config = dict(
    image_size=64,
    crop_scale_min=1,
    activation='relu6',
    kernel_size=3,
    widths=[32, 64, 128, 256],
    optimizer='soap',
    eps=1e-08,
    max_precond_dim=512,
    one_sided=False,
    adamw_lr_other_params=0.00098,
    steps=5900,
    epochs=10.4,
    warmup_steps=290,
    weight_decay=0.1,
)
Rows from block 5, named by matrix and row number. Rows with one number belong to one channel. Each number is 500 + 50 x the weight over its row's rms, rounded and kept within 0 to 999. All counts start at 0. Numbers have three digits each. After the name is the row's rms in percent of the matrix's.
# convs0: expand pointwise conv (model.blocks.5.convs.0.weight, 768x128x1x1), inputs 64-127
# convs2: project pointwise conv (model.blocks.5.convs.2.weight, 128x768x1x1, transposed), outputs 64-127
convs0.131 114:529506548457493480461483556483564528432527459435458441531451412526562456503478527563476561528541564603507466411488491469631507398529448447429401501430502411505541519420571522461515473513507557
convs0.132 099:512520518382528445476399550564445518500487442441507504440413487526458446518558495546472487501584539559536483472523527462524547517470541507538459455552475402457418546574456504558476454566456539
convs0.133 112:524433477489428572530482432552510506506537518590543524495526420515473541510494540454410479525542495501540460547447613545499560412545631463492436508436467432558588529521470455515452562466543547
convs0.134 108:553540380490451541477534546470507537477454504560441506545597462530490544518568537484473544507538396597503613551490505420536503392523451532501462525569480415539544498466476487509452627585527552
convs0.135 110:396471452460554534448406506428525556482446487485519514434479506457507501515514446471450488447486416520533514505396492530535454460504525503426551467493536488529555508458469568449501481401667519
convs0.136 079:496567472490575562553474577543495495586515462470486486560468471565482460444477449534565437473556434391478475571481522511480405419448452397574518358486443500439561507485577433486480412527503367
convs0.137 110:504546463524436447498405476541457449566533516477546534477487503474468537444463399481511488468586467498442458568407530457515458449538493447527442475526470454419465529517499435521432491531471477
convs0.138 086:542507514511462488444531549429482571600499532552518513427459502466541512404475520653502496558494456409468527508441376508474492373516482430548482523450451457500502484548558501545350489518430527
convs0.139 093:514476570526420495556465445437492526504502458518528503529562446483440543582551477492420552613450581459547549466443551469490436457485539582467607420415534504446522496520560487404434442519486462
convs0.140 091:429518470397573457525596457406445563486502576470469494474508468453546536443484465448524526485512540451555586555520556475488393577509496613399448548604542434453505554567458551519507558541453513
convs0.141 102:455524507533449556512532512501532513409528593436434411504458523380553490442450464613481490463457457424520523442566534470486441509477514545507476451531540543525502467547609499473563484452508449
convs0.142 100:515382505508496430467503427483502547512532451468477410492515488464512526473506494534524496523495510512566600486513490532554423485485448476410461612506652442477457541454470515480527484515452467
convs0.143 106:543495581508565483454570460590448565472455526597514461432434467503534488449508463506489492495561577495474579339568418516528479528575399466530447496545461456542448491472430538584592495464460519
convs0.144 084:551529502425523468466479511587510518559524511507549444565503468510537467398561579475494592531572486506419514466446486526488497509507502484515465565491440543484539545604532486447428516484487428
convs0.145 082:426523443393520538563524468400477606418514506514453504512436435489548544526548435483526449518464481478544546483541564396500490572534527499534526428616479458560511476489555617577561592454411506
convs0.146 101:526486535549433529436594537599534450479506481480540546358516382488508494602533568463468529451498499505458490507501526478485464519477530510417429524545550425449490634481538463430417474472413542
convs0.147 101:491426529431558543489480370519539541538480517563541463485480491547426437481500557509509474590457510560467545502428522511536501501523442469450537599484512485561479485478522534473597464551517473
convs0.148 076:440519495474494525500514486415491616430537494499419449491406428532563544496494443424531416553490442461538503495597534430527482565501569517535467501589517487566531452466517614545567589474396473
convs0.149 095:426497440505479510488540539462457591426490468513561421444465507535496509554523529389500561579489530565629541450461515500546464471545509527529504512423512543433451436492463492487517527477512447
convs0.150 105:515533518485440491506493499504481561604593549562501550627465481511503529420575436546390431469589424536518489494445594454481544357557546495471480447540466492483475488522533519522445445491485453
convs0.151 095:562486562425533449542544436570491545546447523505574541544492511433451526490466486467490477491477428520401550489503423506510528497529489462459507604501435580520458479487465465495594448510398539
convs0.152 109:595474482490549503515490466472535522517493606521486573487458512509532455572478466378499534409511521463481544466560513380507517466462568522558436600485493546466539590386514426533540431509462527
convs0.153 099:451495414481556523569455518488577467454537513529590531588513564530458494477553520459537453531585434493487486512431580504569500489562477555477559593543422552598513538606467483542551508483505494
convs0.154 094:530545460469549542535422517506588496480467576535488547576574468454432510531548530445463536501525504422480575528459561476502483488481543454476523575598475498535493471570478363431510514532586378
convs0.155 112:511530556497503535499494518415586440517473472548463486569485483565570515448512532485413582456532433465509614519394576523430494503555503516489576485532514472477569473500486556470579498459549457
convs0.156 110:439474536488482503501508435541542564495397558480379542517546463473523595413474508533582392561493516513461513410521420575468415622498507550451531525527528574492531527464574448517518425513575504
convs0.157 094:492625497393521553478453480499496381512530463460458548494419582523492364480556507495483508486550438457527467559526528538458440466522491457515490497522494572480593513445507449454561501602586519
convs0.158 105:551448571428524534497533536544559543466562462418474507544541378470410528502494529474530532562509549563471510558410521542451519446440454552449383472561506509504437559579475445477527536470446450
convs0.159 112:464517519519520492555434496557502485508505462548423459534427481514546584550605516533465450417434497475499474426509483459458532593546518504484588507414545403443509521479586412459530451407492470
convs0.160 099:452524524519522445455460533418427597469483459481591528498386474530467549496503567413491394493440640527547572565428476503403473533500479501457505524537508540504532445476498544574461528561523561
convs0.161 105:423419471547554515494487455514538592604540460469496522578453490585452498474501457581439449547534443489425462531355539492423430514607483496541493517508561594444497545519493485506531429521464519
convs0.162 098:472404467431514535420522461532514482469505510424384456510505465474549521520506570499539573500584437480498564560535415590531387585426476444474445620497569520410517625489443359455507490492494460
convs0.163 108:452481486546551489496540478504510445557427574443492471559524464530552438541504491521503549590504504603540482500544471478587471476393513434507518487436540555472533460482496480500548418459531537
convs0.164 105:555469410469513476561426384472537446488490505536465577649515489459429539561445497453471521572520456496485562509452493497451533539578532454480541545573482527527491522519468409484514512537504417
convs0.165 108:515434560569551435527483477514496475566442508575458473543503481524591573500510487447565537647433462434414507467412457539481479519501548467526515517466504476545492524436467575485544502461423387
convs0.166 092:520442509486439443500549530478500566520417495466544450504581423477408509542558523471441470551557515452524507453443521403560480482533455531439470469457472521441530489580594469373569524612390500
convs0.167 107:497487553482450557505498532428492430438562465493533480476570531453455494454436410560504477445569502497426537478413393396548543470450474376512518471552452470489435478516511526542492508499492583
convs0.168 092:555509485490534516499474532492518503631476517520568488528470498512492556455399473413615566567548450451497465552470496428515472536530526459444480478496555393537490580456625496470437468450558523
convs0.169 092:473620421424528473500479521505569486494493468541505426544470435525533566467558549560512520529558487395439476494477475485452549475421500440558515400519536438522549545508520508466431523553399483
convs0.170 099:514443538492569587496524443475496482529424516469471491547442544446571596426458518467460576539478478505475511561563566492414534464473498501426543531487465487457435450472492480468517536518447465
convs0.171 091:557467466532527550477498461392498570513522406505492491513533477532537545446502446531443540421512394428440558542433559537529478475469489438489466418502462568462564515488540455475512484499509395
convs0.172 102:534492520354562529519497542506581544532644524490545483577467486508462510519531470489551467603397467379482562483562507484534497516444516537555457441472401592491540451553511428423602535571474487
convs0.173 104:466448610507453447476610480524539550489436523436394377457470472398557498490504610447448554525445552493574512520516462517593567487516561538424505557476509459426478540585500520507499499526519487
convs0.174 116:491480517537541477424416455553489478486449489576524538414319509456587518542509509508522441593507511510526506507515518509498549498526480410461521586491518499587489500447538422555533541480537552
convs0.175 076:438549586481484580458524480466511605474536512466491525467427453397544521419509505433548482476477466505483529451593438469495527545501505524504452527598454520532526470510463631529581554483421493
convs0.176 099:534506397452500479590466460440561514516533548468517543541555548488459493518540403499581401472526488419467480505459493596486615464522400510555537419399532530520539550528534558532503481475525566
convs0.177 097:555513536475507536491399436486435456517513513523538420538481377395475536480454491480458549504577465497403497531509467478476556491496497542433495519555518476518459508491545378517411410480600439
convs0.178 106:544529551542527531575518552558480512543531503470545460454569461510539375467548475559576459424573493543462530502591524567405412527449517521564527506437539516557436458394555472585555540404450504
convs0.179 100:484540475548541511441443452485495555464542539539555513475416455456555518478490459492563492599504557539579511479485484603446523543425563511467504463521573474599558509593468510448529495421553503
convs0.180 112:476517411500559423549567486475506596479533505507531405480542465476570534414518521545456433437541515496515538528459503448549552475420531496452481468516504494575558511459645523434481514495464455
convs0.181 085:478461534477546556478512580531465442579510533537498477499516513500407489452465505438565495505502478524497533501500359436527508567514508496377493450481498488598566604575510446438447523442502501
convs0.182 105:468588459525503523390603560500531480533485453543583461468516482466465642558483541568492445481513581466473573498616477504572542520525460471439512540500473488455503520462527565502553427560451477
convs0.183 112:597475528543514476530481511456572503464460486620412446508519448504463443464517459468498469537473561472525450537441489532475512483513442472463541433500473462482555428495412546463425605490483469
convs0.184 103:615598478582478469534449534539470559548579476593482574549467513463530447470475515547409574513586486457494489453515521516515500525574572498476504472380455466446583554449492551559479554529441423
convs0.185 104:461511491548512435457482527525528522511577495538500465462490550381508472449551510528431514468499578484519523451469608508490495451523545549501446428439467488583466576485633482424431485514465550
convs0.186 110:524440402445463479498474489450572498428468469557494557428543468437466502476469534469483499472475444560526574507521500522511530430439516510458569479434519473541542500593486544495486452418567423
convs0.187 105:459581532457425540498496577525509442582468491531520532463482498454409450483492444532426519531545597517471565484487479506518443433508484512484533422434461401481469500589481464529603438520446526
convs0.188 094:436455585472462515457512434556587523458437549426562463542544529433553510573421463364488547522506417465486598474513546475501540576473466500413506517483489459547494427492565469378556483522462434
convs0.189 089:504562500467538506428572529513524462543453490574441566536577541544503504530483419509516552558535518466503538505534478456468517493511412440572501435467463432470528490530620462408429555464475518
convs0.190 081:423532397469517487505539488542525511435515501428415493478526402532596553513480543483545433540523493484540542582591559488501429516390577579508461595562563432495545544455478530542535547463459506
convs0.191 095:445571573423400505405471466436500599478510450488473504511499440491498489414444529476475531550478536399512516508514418461435527486432556534539496529475486502518473465500495539543569539444408502
convs0.192 109:498530501443423510539572483423516577618575522547502500550513487469506424425501525626570524575493492516449580488470450524528446516466547556511517473464433529565463468552507525406489472497500513
convs0.193 103:435505571520488443472477491531550575577471432415510466565563519389470467612500564583501480581402597538531488521513452508506533462544511513474532520503496545495521427502455566561467603551548451
convs0.194 095:503530437473383442519543510404455636474565387499459406557488433500519535480398467504531418580511563413475580565549556462509560440465499517537477527573470511588524440524548529599525574527515470
convs0.195 091:529478476426444553461580504467503609513459442474540520488457550419566487455489565439518507497488577534501516502528478496489459442554524516539453508532564502505464510502469527554640537518528518
convs0.196 112:526476537549510474445468561574437447521511465494535500521492499563517446565400501422496451534492526459477456530523518545518503542430537533450484524569491592458494484476420554533496399421545524
convs0.197 103:442532468494429528400531552546503530503501489435495557490579455515584487565441523559436521510487438595418494589490521469492481580503502466447457539482486585431580576583467423490456549514503436
convs0.198 096:476418568513501511558467442592559528520499494516423471545460474457448482523508467388512478517495552518492508522562449563560516579526520459518459626425485471538454484535485537494494484483455474
convs0.199 098:492520610495472547410522428510487448498474529437536535583499490486538539548476488477331581545511522472584526504557435494481379511585445515476493577454548428500465483518500466395509551485428455
convs0.200 113:538543584540531497599492552477405466524446501439492562483485542560452407412554441512501383452485497510481477385541383505542437473420515555526518419513514496491473508514456537449497554414480492
convs0.201 104:551556509617563511499500532588466506496411501434485458515528539446500472508405510496423516593445477462654530503392580512420482476531534509483407511446531537500448549527476491449484470543424423
convs0.202 105:441381559504471563593466461610579538516506478512528404561488524509455414585496546505417440508480515525526490463442515586519613515602451431427471510465566545475559441491487499465474533560505495
convs0.203 100:540492511520559469495514487482575490436477514527557504547531501471437537531504496555458572529543476359423478463486405474513514369556518471534434451518486556456580547627562474548493514486507559
convs0.204 098:558523429490468474533480502482498526529448614459450455536484535509586483554496516576508389551622622526477458412565501521459509502489540436540499486557520532485533524420426482523520381446500503
convs0.205 086:499543493462570499483539548517497462608564402451541500507495475449410524448423538422539523559577474450474490513496459421556594554604457498423467449488511430533499574531500464509449505518551554
convs0.206 088:425423452342533550468591494509488536452510493510533586448495423469515549473530468429510465593508526568522563557536497503494423559512542512527502576575592501487550511492464568503512514514474502
convs0.207 104:563567371426545499581473529519467426565524582505504558508472505464465500534456457496487591581547500485447553477468449508502549544524490458520403461518509533455573448504537500517525556475632492
convs0.208 101:498483491434552555545553458527434471504498570469554505543550525554484518436478540493414559443535546390447496561557531495530528452413468666567474513398533532558483523473489357518520498532540492
convs0.209 073:588534472474531553526465488499481524547553461505524498594421502551560465438474557602507535507538419388421531564480514552485416434438428442591547450505514561437576501539563434491410451503525470
convs0.210 085:511550449393439570476489530422518601447565476513443463464436448509571542478513474485562412563519528459459560534573566381556479507552556491597464483606501523514508530537500636636539537530501541
convs0.211 098:502592499439500523547491549472487545501516595512531450575565460531621534485477525524437489528551457451481537489516664486509496529524439501523551438510486501463543504535447360433485469549516428
convs0.212 091:486501485429428543544536527521490537439499463536445463490511491425535562471513472450547391504518638453547558496458568530533435493551509563475435484545509462557440494533594586544541561501521506
convs0.213 105:518482466468563484488589574559409549542558485491573509562493561489511480480532415431565575570453510560476503491447488503541563431585468421509541607459484474469479511420542528556502526432539495
convs0.214 106:542405452463515513439493500540588474431463496536463498595503492406490459595567510411402565474514484499570515539533479530562561549619501504479483624492552557488438531552461521542509546514591547
convs0.215 106:522572447409543575496542540402425541427485434497472528511544615444586483525522538507438572550437516495401608540508506446563486493462571467429574502427483491472550523548403527566481572546517462
convs0.216 110:546553467543460621493431519525481496444482554526413578502487459528526502510547496504489520465482433540481398486527545542548451547517450505489522450443488465418495492435507376546478515596539473
convs0.217 104:479447488467408395570495563467543503519584576574501448516571447457565551468486513505391530508507398495379479597521638467553476491504480515491468482542559572475552503512543566400496503528483379
convs0.218 097:470490488529540559501581464483502504517442552540568433516528491459460488506406608433479548561471523586532556463437423591388469487480439554546447566506577443485522561452391502485562449495535495
convs0.219 078:555635437525600499507444457463501547546528457456484472517429461562514416402588587568450502568564454435462490597476506504446479411481455407561566451497472489488522474546543514499431507484494395
convs0.220 093:536567435464534497490528528548563500528550479646473541486484424530516480455514457468477550562568465502472596543404484497441525518499562502418495495438483438431551477485519490513495552395445434
convs0.221 106:486559548480487545421467516560565488550469546469479506506503440551366496481523508616491561508433521546559528395458486612501481556505527541422480571460490502517512496591466465506452521518513442
convs0.222 108:541464467541575482563465498462528414474545481457574447589505592400612379499470503506500515471577492451457443468477512478487531553514460528413571509570489597519510467482450490435477568597495434
convs0.223 108:432473570555469463524448436536572565528475456414473518546486457563470520599482436452534510571515436575466486492503553524492568463546487480508532520537432546505458436446478530511421472563536544
convs0.224 099:524561474558549457537413557537465549486503485530454571502357566591441437439470490490447484591401420565497505424432461555502450538514562543490538439482497497455472488444503554494375510382427514
convs0.225 110:591518515489485490532468622443476375545560587547548519574515534492552483510468480605509585488557457517490591508419536550518540472436428431585535457529570514524538503449476557424554484544498476
convs0.226 107:532492499533462458491507461529456570444490429581452501545491536468537593517493511523544485559522509473375551458517566500542528463426530463493520548531456515527486502449470605480551440534474433
convs0.227 101:607491428484511575428512609504465559534403447511423575513411448507530477467537432478430628468630435556516499539576544489442542504497575474553569455435445522485545505551434485523443510550466483
convs2.131 097:481484532477517505521507547443565490547417582524459581505560539479501494495568538518524552467514538594468491507509616543555540522458518420465557542558468479552477555489556516478410519511549486
convs2.132 087:481562483383410462479450494543431481590513539521454550550613509539549464519452441527505527559554604563475499542475480493536446466492523497451462570627549495500505574531466463498588579558487506
convs2.133 115:529576454514509511438367568525463485522452448528533558490620569475546531537624493521525532442498434439463499443515566534567472431474471596544522531493461498512528509566539525477512536540471426
convs2.134 101:501534555507440524470448522344525509545493566537475558477506486409562484437514470511433396639544459479513513509532468494448498536447435574558496513603528467443488418529622522570483505426533435
convs2.135 090:449495533453470444541547510556454574488494477540464461532588486476545495476552459451499560504508399426420525499593516546457464475481536507459512521502455536449388559530457545592537500437525538
convs2.136 110:468536428419426500460480449476475589403395556600492524521455497404516490408559537572490459547509459515464451478476558474510524470509492456452518610563563541541567541451538467538496508443504549
convs2.137 095:464488375532508595580525429524524480543492489385539546451459520471486600537521465470539530475464528482529487516527515535481596519525527451580508440404372424445382559519590544528461509540467581
convs2.138 095:425532576424454436456450473467490574385418541516451495513473501455595475427514528562519509540456450530490489479479541399505531437447446499389514543569493542573545540454483413543520447433558525
convs2.139 099:531451481462488446490397451429530479443479560436458539550647566535534528500557512440512428550517556524488510432483481408491641513565538465504560533541569493596549546481535464527485555499564506
convs2.140 106:534527479609478514595491602512437467576491435489567589475547583407577490510512504501465474503495567559581503496503552490374529495447539498440463471531468469424481568501506578519511464445503505
convs2.141 096:582483445390515390469514473419378525501521551488455501611495393498528499431519430424483491567515432541472439514511492557492469537520484437485546520533496554584545449548517492501514476526446498
convs2.142 109:510525516513505495583523596450431504519499473558535535438539546387568537521528486486537468549458516502544490493477580514365558519478550484466471454498417452443485530484524618530532491444487486
convs2.143 094:460431422487463478470519476460521521478475560520488530482540521467524543527520475597575484597520497490467402470490562390472457435584473533469517537552469465480530568460578696441487476480540477
convs2.144 100:420578557488435479439418427480517622418415500532505498518433525459499420363535509519527525551495491508491486446483595475533566455479445516416473617488534553534599549494468425532570492466478508
convs2.145 112:548600536527478532539509583508419468511476467486513622474581618425507493539551552444446487473489616562532510506532497470468498514424550537478446563537473512457462577511487542541538508479562513
convs2.146 095:580484464507432428563514518489556455469485459429443568552595522523567471479549427462494569524586506418513444498561497444590482485497483528412459507570544452513605574575523589376483404544520429
convs2.147 098:584513460484394540504512613594411512454527490611484518466516468529566512508509481481582494510432479482537580435575480532597477503484496493521555468500478502589576533408543413416430507466506521
convs2.148 107:565597475502504547582553620511447480531505449481510636413584602426526515516513523490430485492429593577518524527529479482457511510411508523492479510550442486487451574495488523568530495465561498
convs2.149 095:479504543503507483490578604472462477467517518499486608454522555401400521457539527521501450525493565501553472517482471470505537489475585505532448447563436425518486510516588571480500532446521499
convs2.150 093:497534481542477574480422522504565551504543479486564530486580479575517463434453382416439589448550475537464487533540536483503489562473517427465551473516450502484507492519478525404447540579514493
convs2.151 102:483518519492526525441522491529529562501446538523503410547460469571453503443487529586610512472562464533444449550506469421521504479596439447572558544515504642536530543475427544499393455586386566
convs2.152 094:385536499489511540488480538539603586438458443532462437527483536534485475442453545492469489494531524515386473561497574462519506471475470506459449507538522480536569415528444546409518509456445484
convs2.153 105:473550475472585634526488598498525525464516517587551541487559462501495553504444459583493475546460502465503510447457532545437477522558448534503540506532573435447589508507511618453454466540478467
convs2.154 110:437588424466515593447527532415512519476452604533506481473476450485533583435519430503523528582470480520470499409522527561410540478459503459498529493519557476532539505427481519523576421547513490
convs2.155 095:534553516518523480589442560469497463545475403452532476518565462569618484471404441523556486439551517411458511519490451545508484583471451501507480511395448458474470488528518526498384478547484444
convs2.156 111:592472489505572480487477545547497569473560521590539475479611455522446500385536456503482507472578464435527444579499398514520427551448536608476483470529469521526505451511537554521589489512456445
convs2.157 110:451487408466470418456505461459496527445410575578489542493451492456461572452543473573515450527512477508451425468497566500502503451505550475497527573544581504524561509479561518522471466455527545
convs2.158 125:521508571502436405510465553558436499549528528427445544522486438455520422455508473397518556529489461504550603599490486517533577510420496505453420589480536473540550461582448458460516512505502524
convs2.159 091:486545529411474512603527474483390484447397483474577540425462527398470419512519451568439460502479460495532497447443504489506543568489468429526532502533528454604498490554571395580540532457460557
convs2.160 081:486532534491426471450459493423429487558555559504469450493469384507430544425525551568508468477520499416462430460494547481543379500518511456457485545534462530470472485559505607553455534519495570
convs2.161 088:544553449540540583507466577481438482455521366548471601472557482452492466524510529480501435564586500547478543424527543493456510493494551603479573562480491444528477557443423438424543476496525504
convs2.162 104:552558526579485503601556586559438480609490448498594616454534569444534552522537473524483519528526551512558478501506545509453506505445570587479458469514452450476510588510569534515499482482489470
convs2.163 086:514494456359476556514508401414542426489402585580509503462541502442454477585539478468577516518460487490549453491413497513559557434538524483433501528583569478570501547466519446501544487453562544
convs2.164 115:445546437522510555447464498441498484497483589546487489487476446518481561473517423557478469592471543501460527369471660553406515466497477424511615533513519464480574465469531503489541397568487470
convs2.165 105:535468550469491442532519577494407415531537442489594554429487566430488528546439521521405504546545550480547451492449544462530552506442601503491496499535471454495541512481513542624517525461486527
convs2.166 079:563452470486535516503429518542487513419483539539532525531605580528566549414480436369571449533454490509497470495470414393475514491502477539440497514533558443577472573435592412524426515472568550
convs2.167 090:562539466516471517500499574476476442422518497602510457453487600518450543531435555519526570418561565432512500554422573592441418546451487572500537506509420464430502550522445594434416491548439477
convs2.168 088:538516491556583507551552518480466454485520439463564443476538497481482500475518513501437484452518508510499531568544477560434508597431568566537565414549439508484466476524417543468507604474511465
convs2.169 103:493508555423399473438397384447489564450366519543493503466431502432454427437521568532525449540484496456501517490487563482540546455471471523476499589519534552514602545479496469581529495491539513
convs2.170 092:478552451460552547458473483519441622523456497545449416550469437547481459498484530511526526552494403592444491574472553470485445559534448465512557513517537600581503516416415541555472533552451623
convs2.171 090:422493492415420566493490444518501559466381568508463473534408490440547473475545498526494476552538418517424424522540551540497511453466481541419490622515502553610500557446528396572523437491552577
convs2.172 114:490540410476480602512513508445462567482447494520459512466490465431488558418532439497458471511468472532407455432548623561446494507528475484571538507526555492488552517474561486451527484572538507
convs2.173 112:546477558574469382457424454567488492520562491425507534626520489426477366509584513433505456528581564496577568501522473589470550524497532486464403470562514487486443488528510496514461519423453528
convs2.174 113:562530481483506456446462458430508532497388472493482563473470452403500529559552487475664471513483544537473445556566432438534458513509415519533401559512532501510571585553589431537526536452593487
convs2.175 091:606569447585554508584576576476452444579479456466490617492526593421512492560549527445414500470509614554543477524514500483467529537434481546476459528520443496531491593523448498552502500456553503
convs2.176 092:480548504515477442506475627394617480543426516464592511416472555479548558482573507570511478446450573507541500489494515517415533481570507550497518359504501527470484499526603540497452511471495425
convs2.177 096:526478501464559568536400517468503517460417541538396503545468516478474481462514407510422512593533417520531507504449497502462523517557479448563539545484620490449555418433565479493482376516600483
convs2.178 106:578475486470469495433510501538508461495479466505474542481466480415459484462456494508489509497527549475474447498546459366469513487406510598527455441523490521545569501650432532539505535491551481
convs2.179 095:459447541434540532520492563561532487457457502453558352547594477480464477477564519518610430539443516497512552462474497438540384476596521417523492509520553569586501495554468488527424550452434477
convs2.180 094:528526518504483517558439511455463458507465576482495609549551497457362426549560500440483535540518574549502472577481519509488476426453529537482553599602491509552539578520392546520505483447463513
convs2.181 087:497551558562609532503554577518461448479518402403561470435467552459484488471489561523501523525521583540535614527503522520465576550449610479544515480537561474538481494432422505494542506427474438
convs2.182 099:474459614457475507465432577532448473523543580480481493479480477523404445487481479493492469560474550449440464504558552596506473514440518530497449440453535507513486478528424515460528656455422507
convs2.183 105:536519466614458510472512501528545572478522451467538478495602540510505442441455466540511447537497452528456527493550532559429516479513396494360440522513513544484393498451436537445538443483500458
convs2.184 089:470523524622507535521387548445585486504547460501540498571470472505496506538489480436427441542507626514425517504528530551521489414529524545449508429550555522484564505499462505500610475445418402
convs2.185 100:474459525470573482530495477498489463419511542534516504557495496458452413486507456536499585545532510575578512510425395520496500395559486491479491523615513511577465552492412560476524390494465581
convs2.186 106:509477461458555554506511497507465528401449526511509454459507557413531551491496511552561614524458433468522529502624453550498545357517541483459507515524414573537500585485421450486521532495482446
convs2.187 091:430624479546552569507521537562502495542494443510418497541560511471489522483493457459446563469535528518504567459608522446498486505433525431446495486452446501516445450532366567444615412533504504
convs2.188 083:439552522502503533502491408449517574514405511547522437558451387588438488520532523493503479546488479556473436484440567478553482480524484434539564521490537561525496455433492509556517525478393566
convs2.189 095:554545507610592504565586558452492484580534442509550514498557477520482498504501541470502497506555541471488501576611512570501485574461582521563486472483398510452494506500473589522505582476486418
convs2.190 101:586569507562476521592550602528422452553500455493536661478537624426519480540476497456434501471520573578559522510555482510431533499432516534491440507540485506483497555544512539530512449479547485
convs2.191 121:502549493512554497541519493551530440529514464491379545535520513486486496483555493413457549474479554613507566509522605528568549527442493501439478515508496442525521588620373399519522523543606569
convs2.192 101:506469439519499455541548508489523605473407503565467487521553441513441507425487487496586426520615441450517502531570493363573531518562558588468514465517514498464490433363517527546480566488514490
convs2.193 074:522497517502491506576460556530563549471434555478430485487598452495534576489500440494432540473574438493473444417581506439597560404402471469498518610511546471621512550545529469503532482492548497
convs2.194 107:502610488456549555595568555461461457540529456516457585437565583454558552539548569471417484478458528558507492550584496435489529523434501411450494467541502435435496592535403567565560517474518522
convs2.195 104:509537476541602489545555537472414388514492459557506560523489581444560536581465493508508528506474547557508464494501559542480554499454526511403420449535459464397546539562471561576449459549513541
convs2.196 092:397570447530457433489407520467523550498487547432576433478474531490477474499529562498551461546462480525441485495479535554479471516512473510504558557610551487529491511465596533384440439447566469
convs2.197 103:464572482537515581537533515445399414592511522547528588450489491472599551520457515544455523499525473534512459522605564452417483486447561514526480440512437444463485536462533604532566462559495471
convs2.198 094:536514599534468398525486502544469499429611426515485576459497496486568483554485430525451546545487468475544546503517484567449509536402504464521445576582521440542499472563488445554445492571544514
convs2.199 092:469445460413490471433493443453515588501487466513410455576430386528464472545478561550541544523482474581464458573458524508513444480549493432563495544521531592511495477484461591513401521523431574
convs2.200 106:445530539537422581517435446485492479504504532507466537526502496437508436501533512436467456605450411642504519541532526459381498507449476520504418502551486470467516500513460451447571560580583469
convs2.201 107:451492466588449431459517565394412465483471590465459509504510568423489540403544496501539469582534468445543461486450441465533464503537588576483460588517584453460485478429568490513446598394526544
convs2.202 094:567495453512602483550530539622449472520573447555554584480552519495543536432434500490547509542461431419568547433469443566576428527492423443490475449538483442543551537501469536487483465529502553
convs2.203 104:467529437459494477439418431485509584432452608588486536511439466452544518431445462593529461548466525567430542452478495516503546454527487461448565585536590511557572509436463443493532412473524495
convs2.204 088:537530466518568520564513427415549536441410490529509563428555557456482467597465527426483366531540527462508496452431498429510520530540452454432477449541476452538550519491566500493462463486593573
convs2.205 096:573537531570506534552566623520494513531572392421569507455557510458527523494520512450428555485552553506524542564580487467472497550469595522539499475501462516415454507561427528519558560510542507
convs2.206 103:552573562572564481567503579504469484555470452481574600459597611390537491556548471397513491497463612550563523483526443492474509550436543544458441543477482521494459489499558557536499479437533465
convs2.207 101:489524527390480518401438479395432651459450524504446493476472476471523544492562451604483473554528441518447505397378537454445607551539472434488491591500563415531529350505514513503446420543539546
convs2.208 101:423538512463511434406485473426525541425458497509511545564501498478454409439579513523520451560494494488474489416447507472541538489551451484441447506509567506535551536512541481516467518495384485
convs2.209 115:475585431434463471479461450459481587432374581589450503507459498438534505405568521559521481566491464527439463472476551511507523464512460451463513629549541519581556511453497485539529461448543552
convs2.210 093:529603443558550573606552576476437453543457456465501633436522588442516519551516564453431506474485586593523477534509496457497508514452500516472485437542428468504460600512492533543498540512561510
convs2.211 105:444488486430429476464425408505540496441452528551477533565473538473465436401552497545503512510520494558502494487456570498532555496510528454445530579497536527606580533495558481518419591487458544
convs2.212 118:523442495545488442597551544496440457542540520517538609554490564424511481529540497491444481502464587506588511504564488511376501480444547444487434437581411467454466513474482481518577452454535523
convs2.213 110:454551504455489655517441476541542510516482463472493462582563503461505448453442395420461616518522517525485513427513638483515557458434551528469458557520455503478476497565400458515621510528434411
convs2.214 097:480469521507497477484586495477395452499528440465510612472429624483496500569428508479382453541548461466514553476502509589458601495495505510522431441601487432536568473531508524486464473424569494
convs2.215 106:496492416516480474554541561406431552409542463550380560439426527531498500563531473531542498537527524577479583444523510457505460549504455471477487369480490539414531486592431545469450446541470448
convs2.216 104:453437428471484565524578572457542519553490528404508467529469470514550571409528585526496562517500493466519440449487572470601596514551510553532508536493550458558493595531527501492550372472438470
convs2.217 096:445560601432506518527410514488512521462513483496531479632409475515552464509531515470508575539471467520450535614552515555487462535499502438462474520507474582547498438468487413376516491562564422
convs2.218 123:482460537553456382490500528482395498556520528444571571529498555432503449530543492515485440499506566481535496429490488548423500504503588565513455494596480485475454484513563536518510488444524519
convs2.219 102:449539443485459493471492438466523570403395587587484523498456506444526524429542506590514463566487443497465490486461550511497540460485467458442459619542564531532537513455538489548561477461554544
convs2.220 088:470540575494411459462466469466537492447475519511544558544476448507584498422500551489472511527454455549498462370480616469499576414459503531444501605469413555483482533524418414554543452471500461
convs2.221 088:563595528461529522499568454467486543381391547564531474452625533501421404538504414513580554447473421471463422511473494420458514478481486502500487514526471445558444555483464488488503504531510468
convs2.222 116:511509406528546471471527503362510487448481544560535565499481479487418555492414506483481548566531565467503470435505508572486543492521518464518508538528523431414562476541570563525512470540492470
convs2.223 099:500483504490633523580540504544373491527467471520521506578412501462516469549463512500500476517494523518567543524443520456465463554549517495515371557443515557531580406512530547502548547490546493
convs2.224 103:461544472594514475485503548503436421464522508589538480553475467482587548445408513489486469468515462522519466406522483460520527570551464471545536474460454468539517557521425549473467529585591456
convs2.225 105:582471436569498505480515612500532477496459545524511452508556557513474571565524431479489516514482549433407462448562503495522442518495472556587498437466472482427463433522509588471441488532430449
convs2.226 092:586429418441526473645550473451530547384504497554443492475437505529402463510533529509527473475494551468523439518505531443541517551495435610512420419360482480417451507506416579542504531461558469
convs2.227 110:513389498468516533572489537507471493431478483595447527470437514481543507514471481509476560551528504656551486461544510507489516502499437403514434473499516573431571533568429541528423478582416513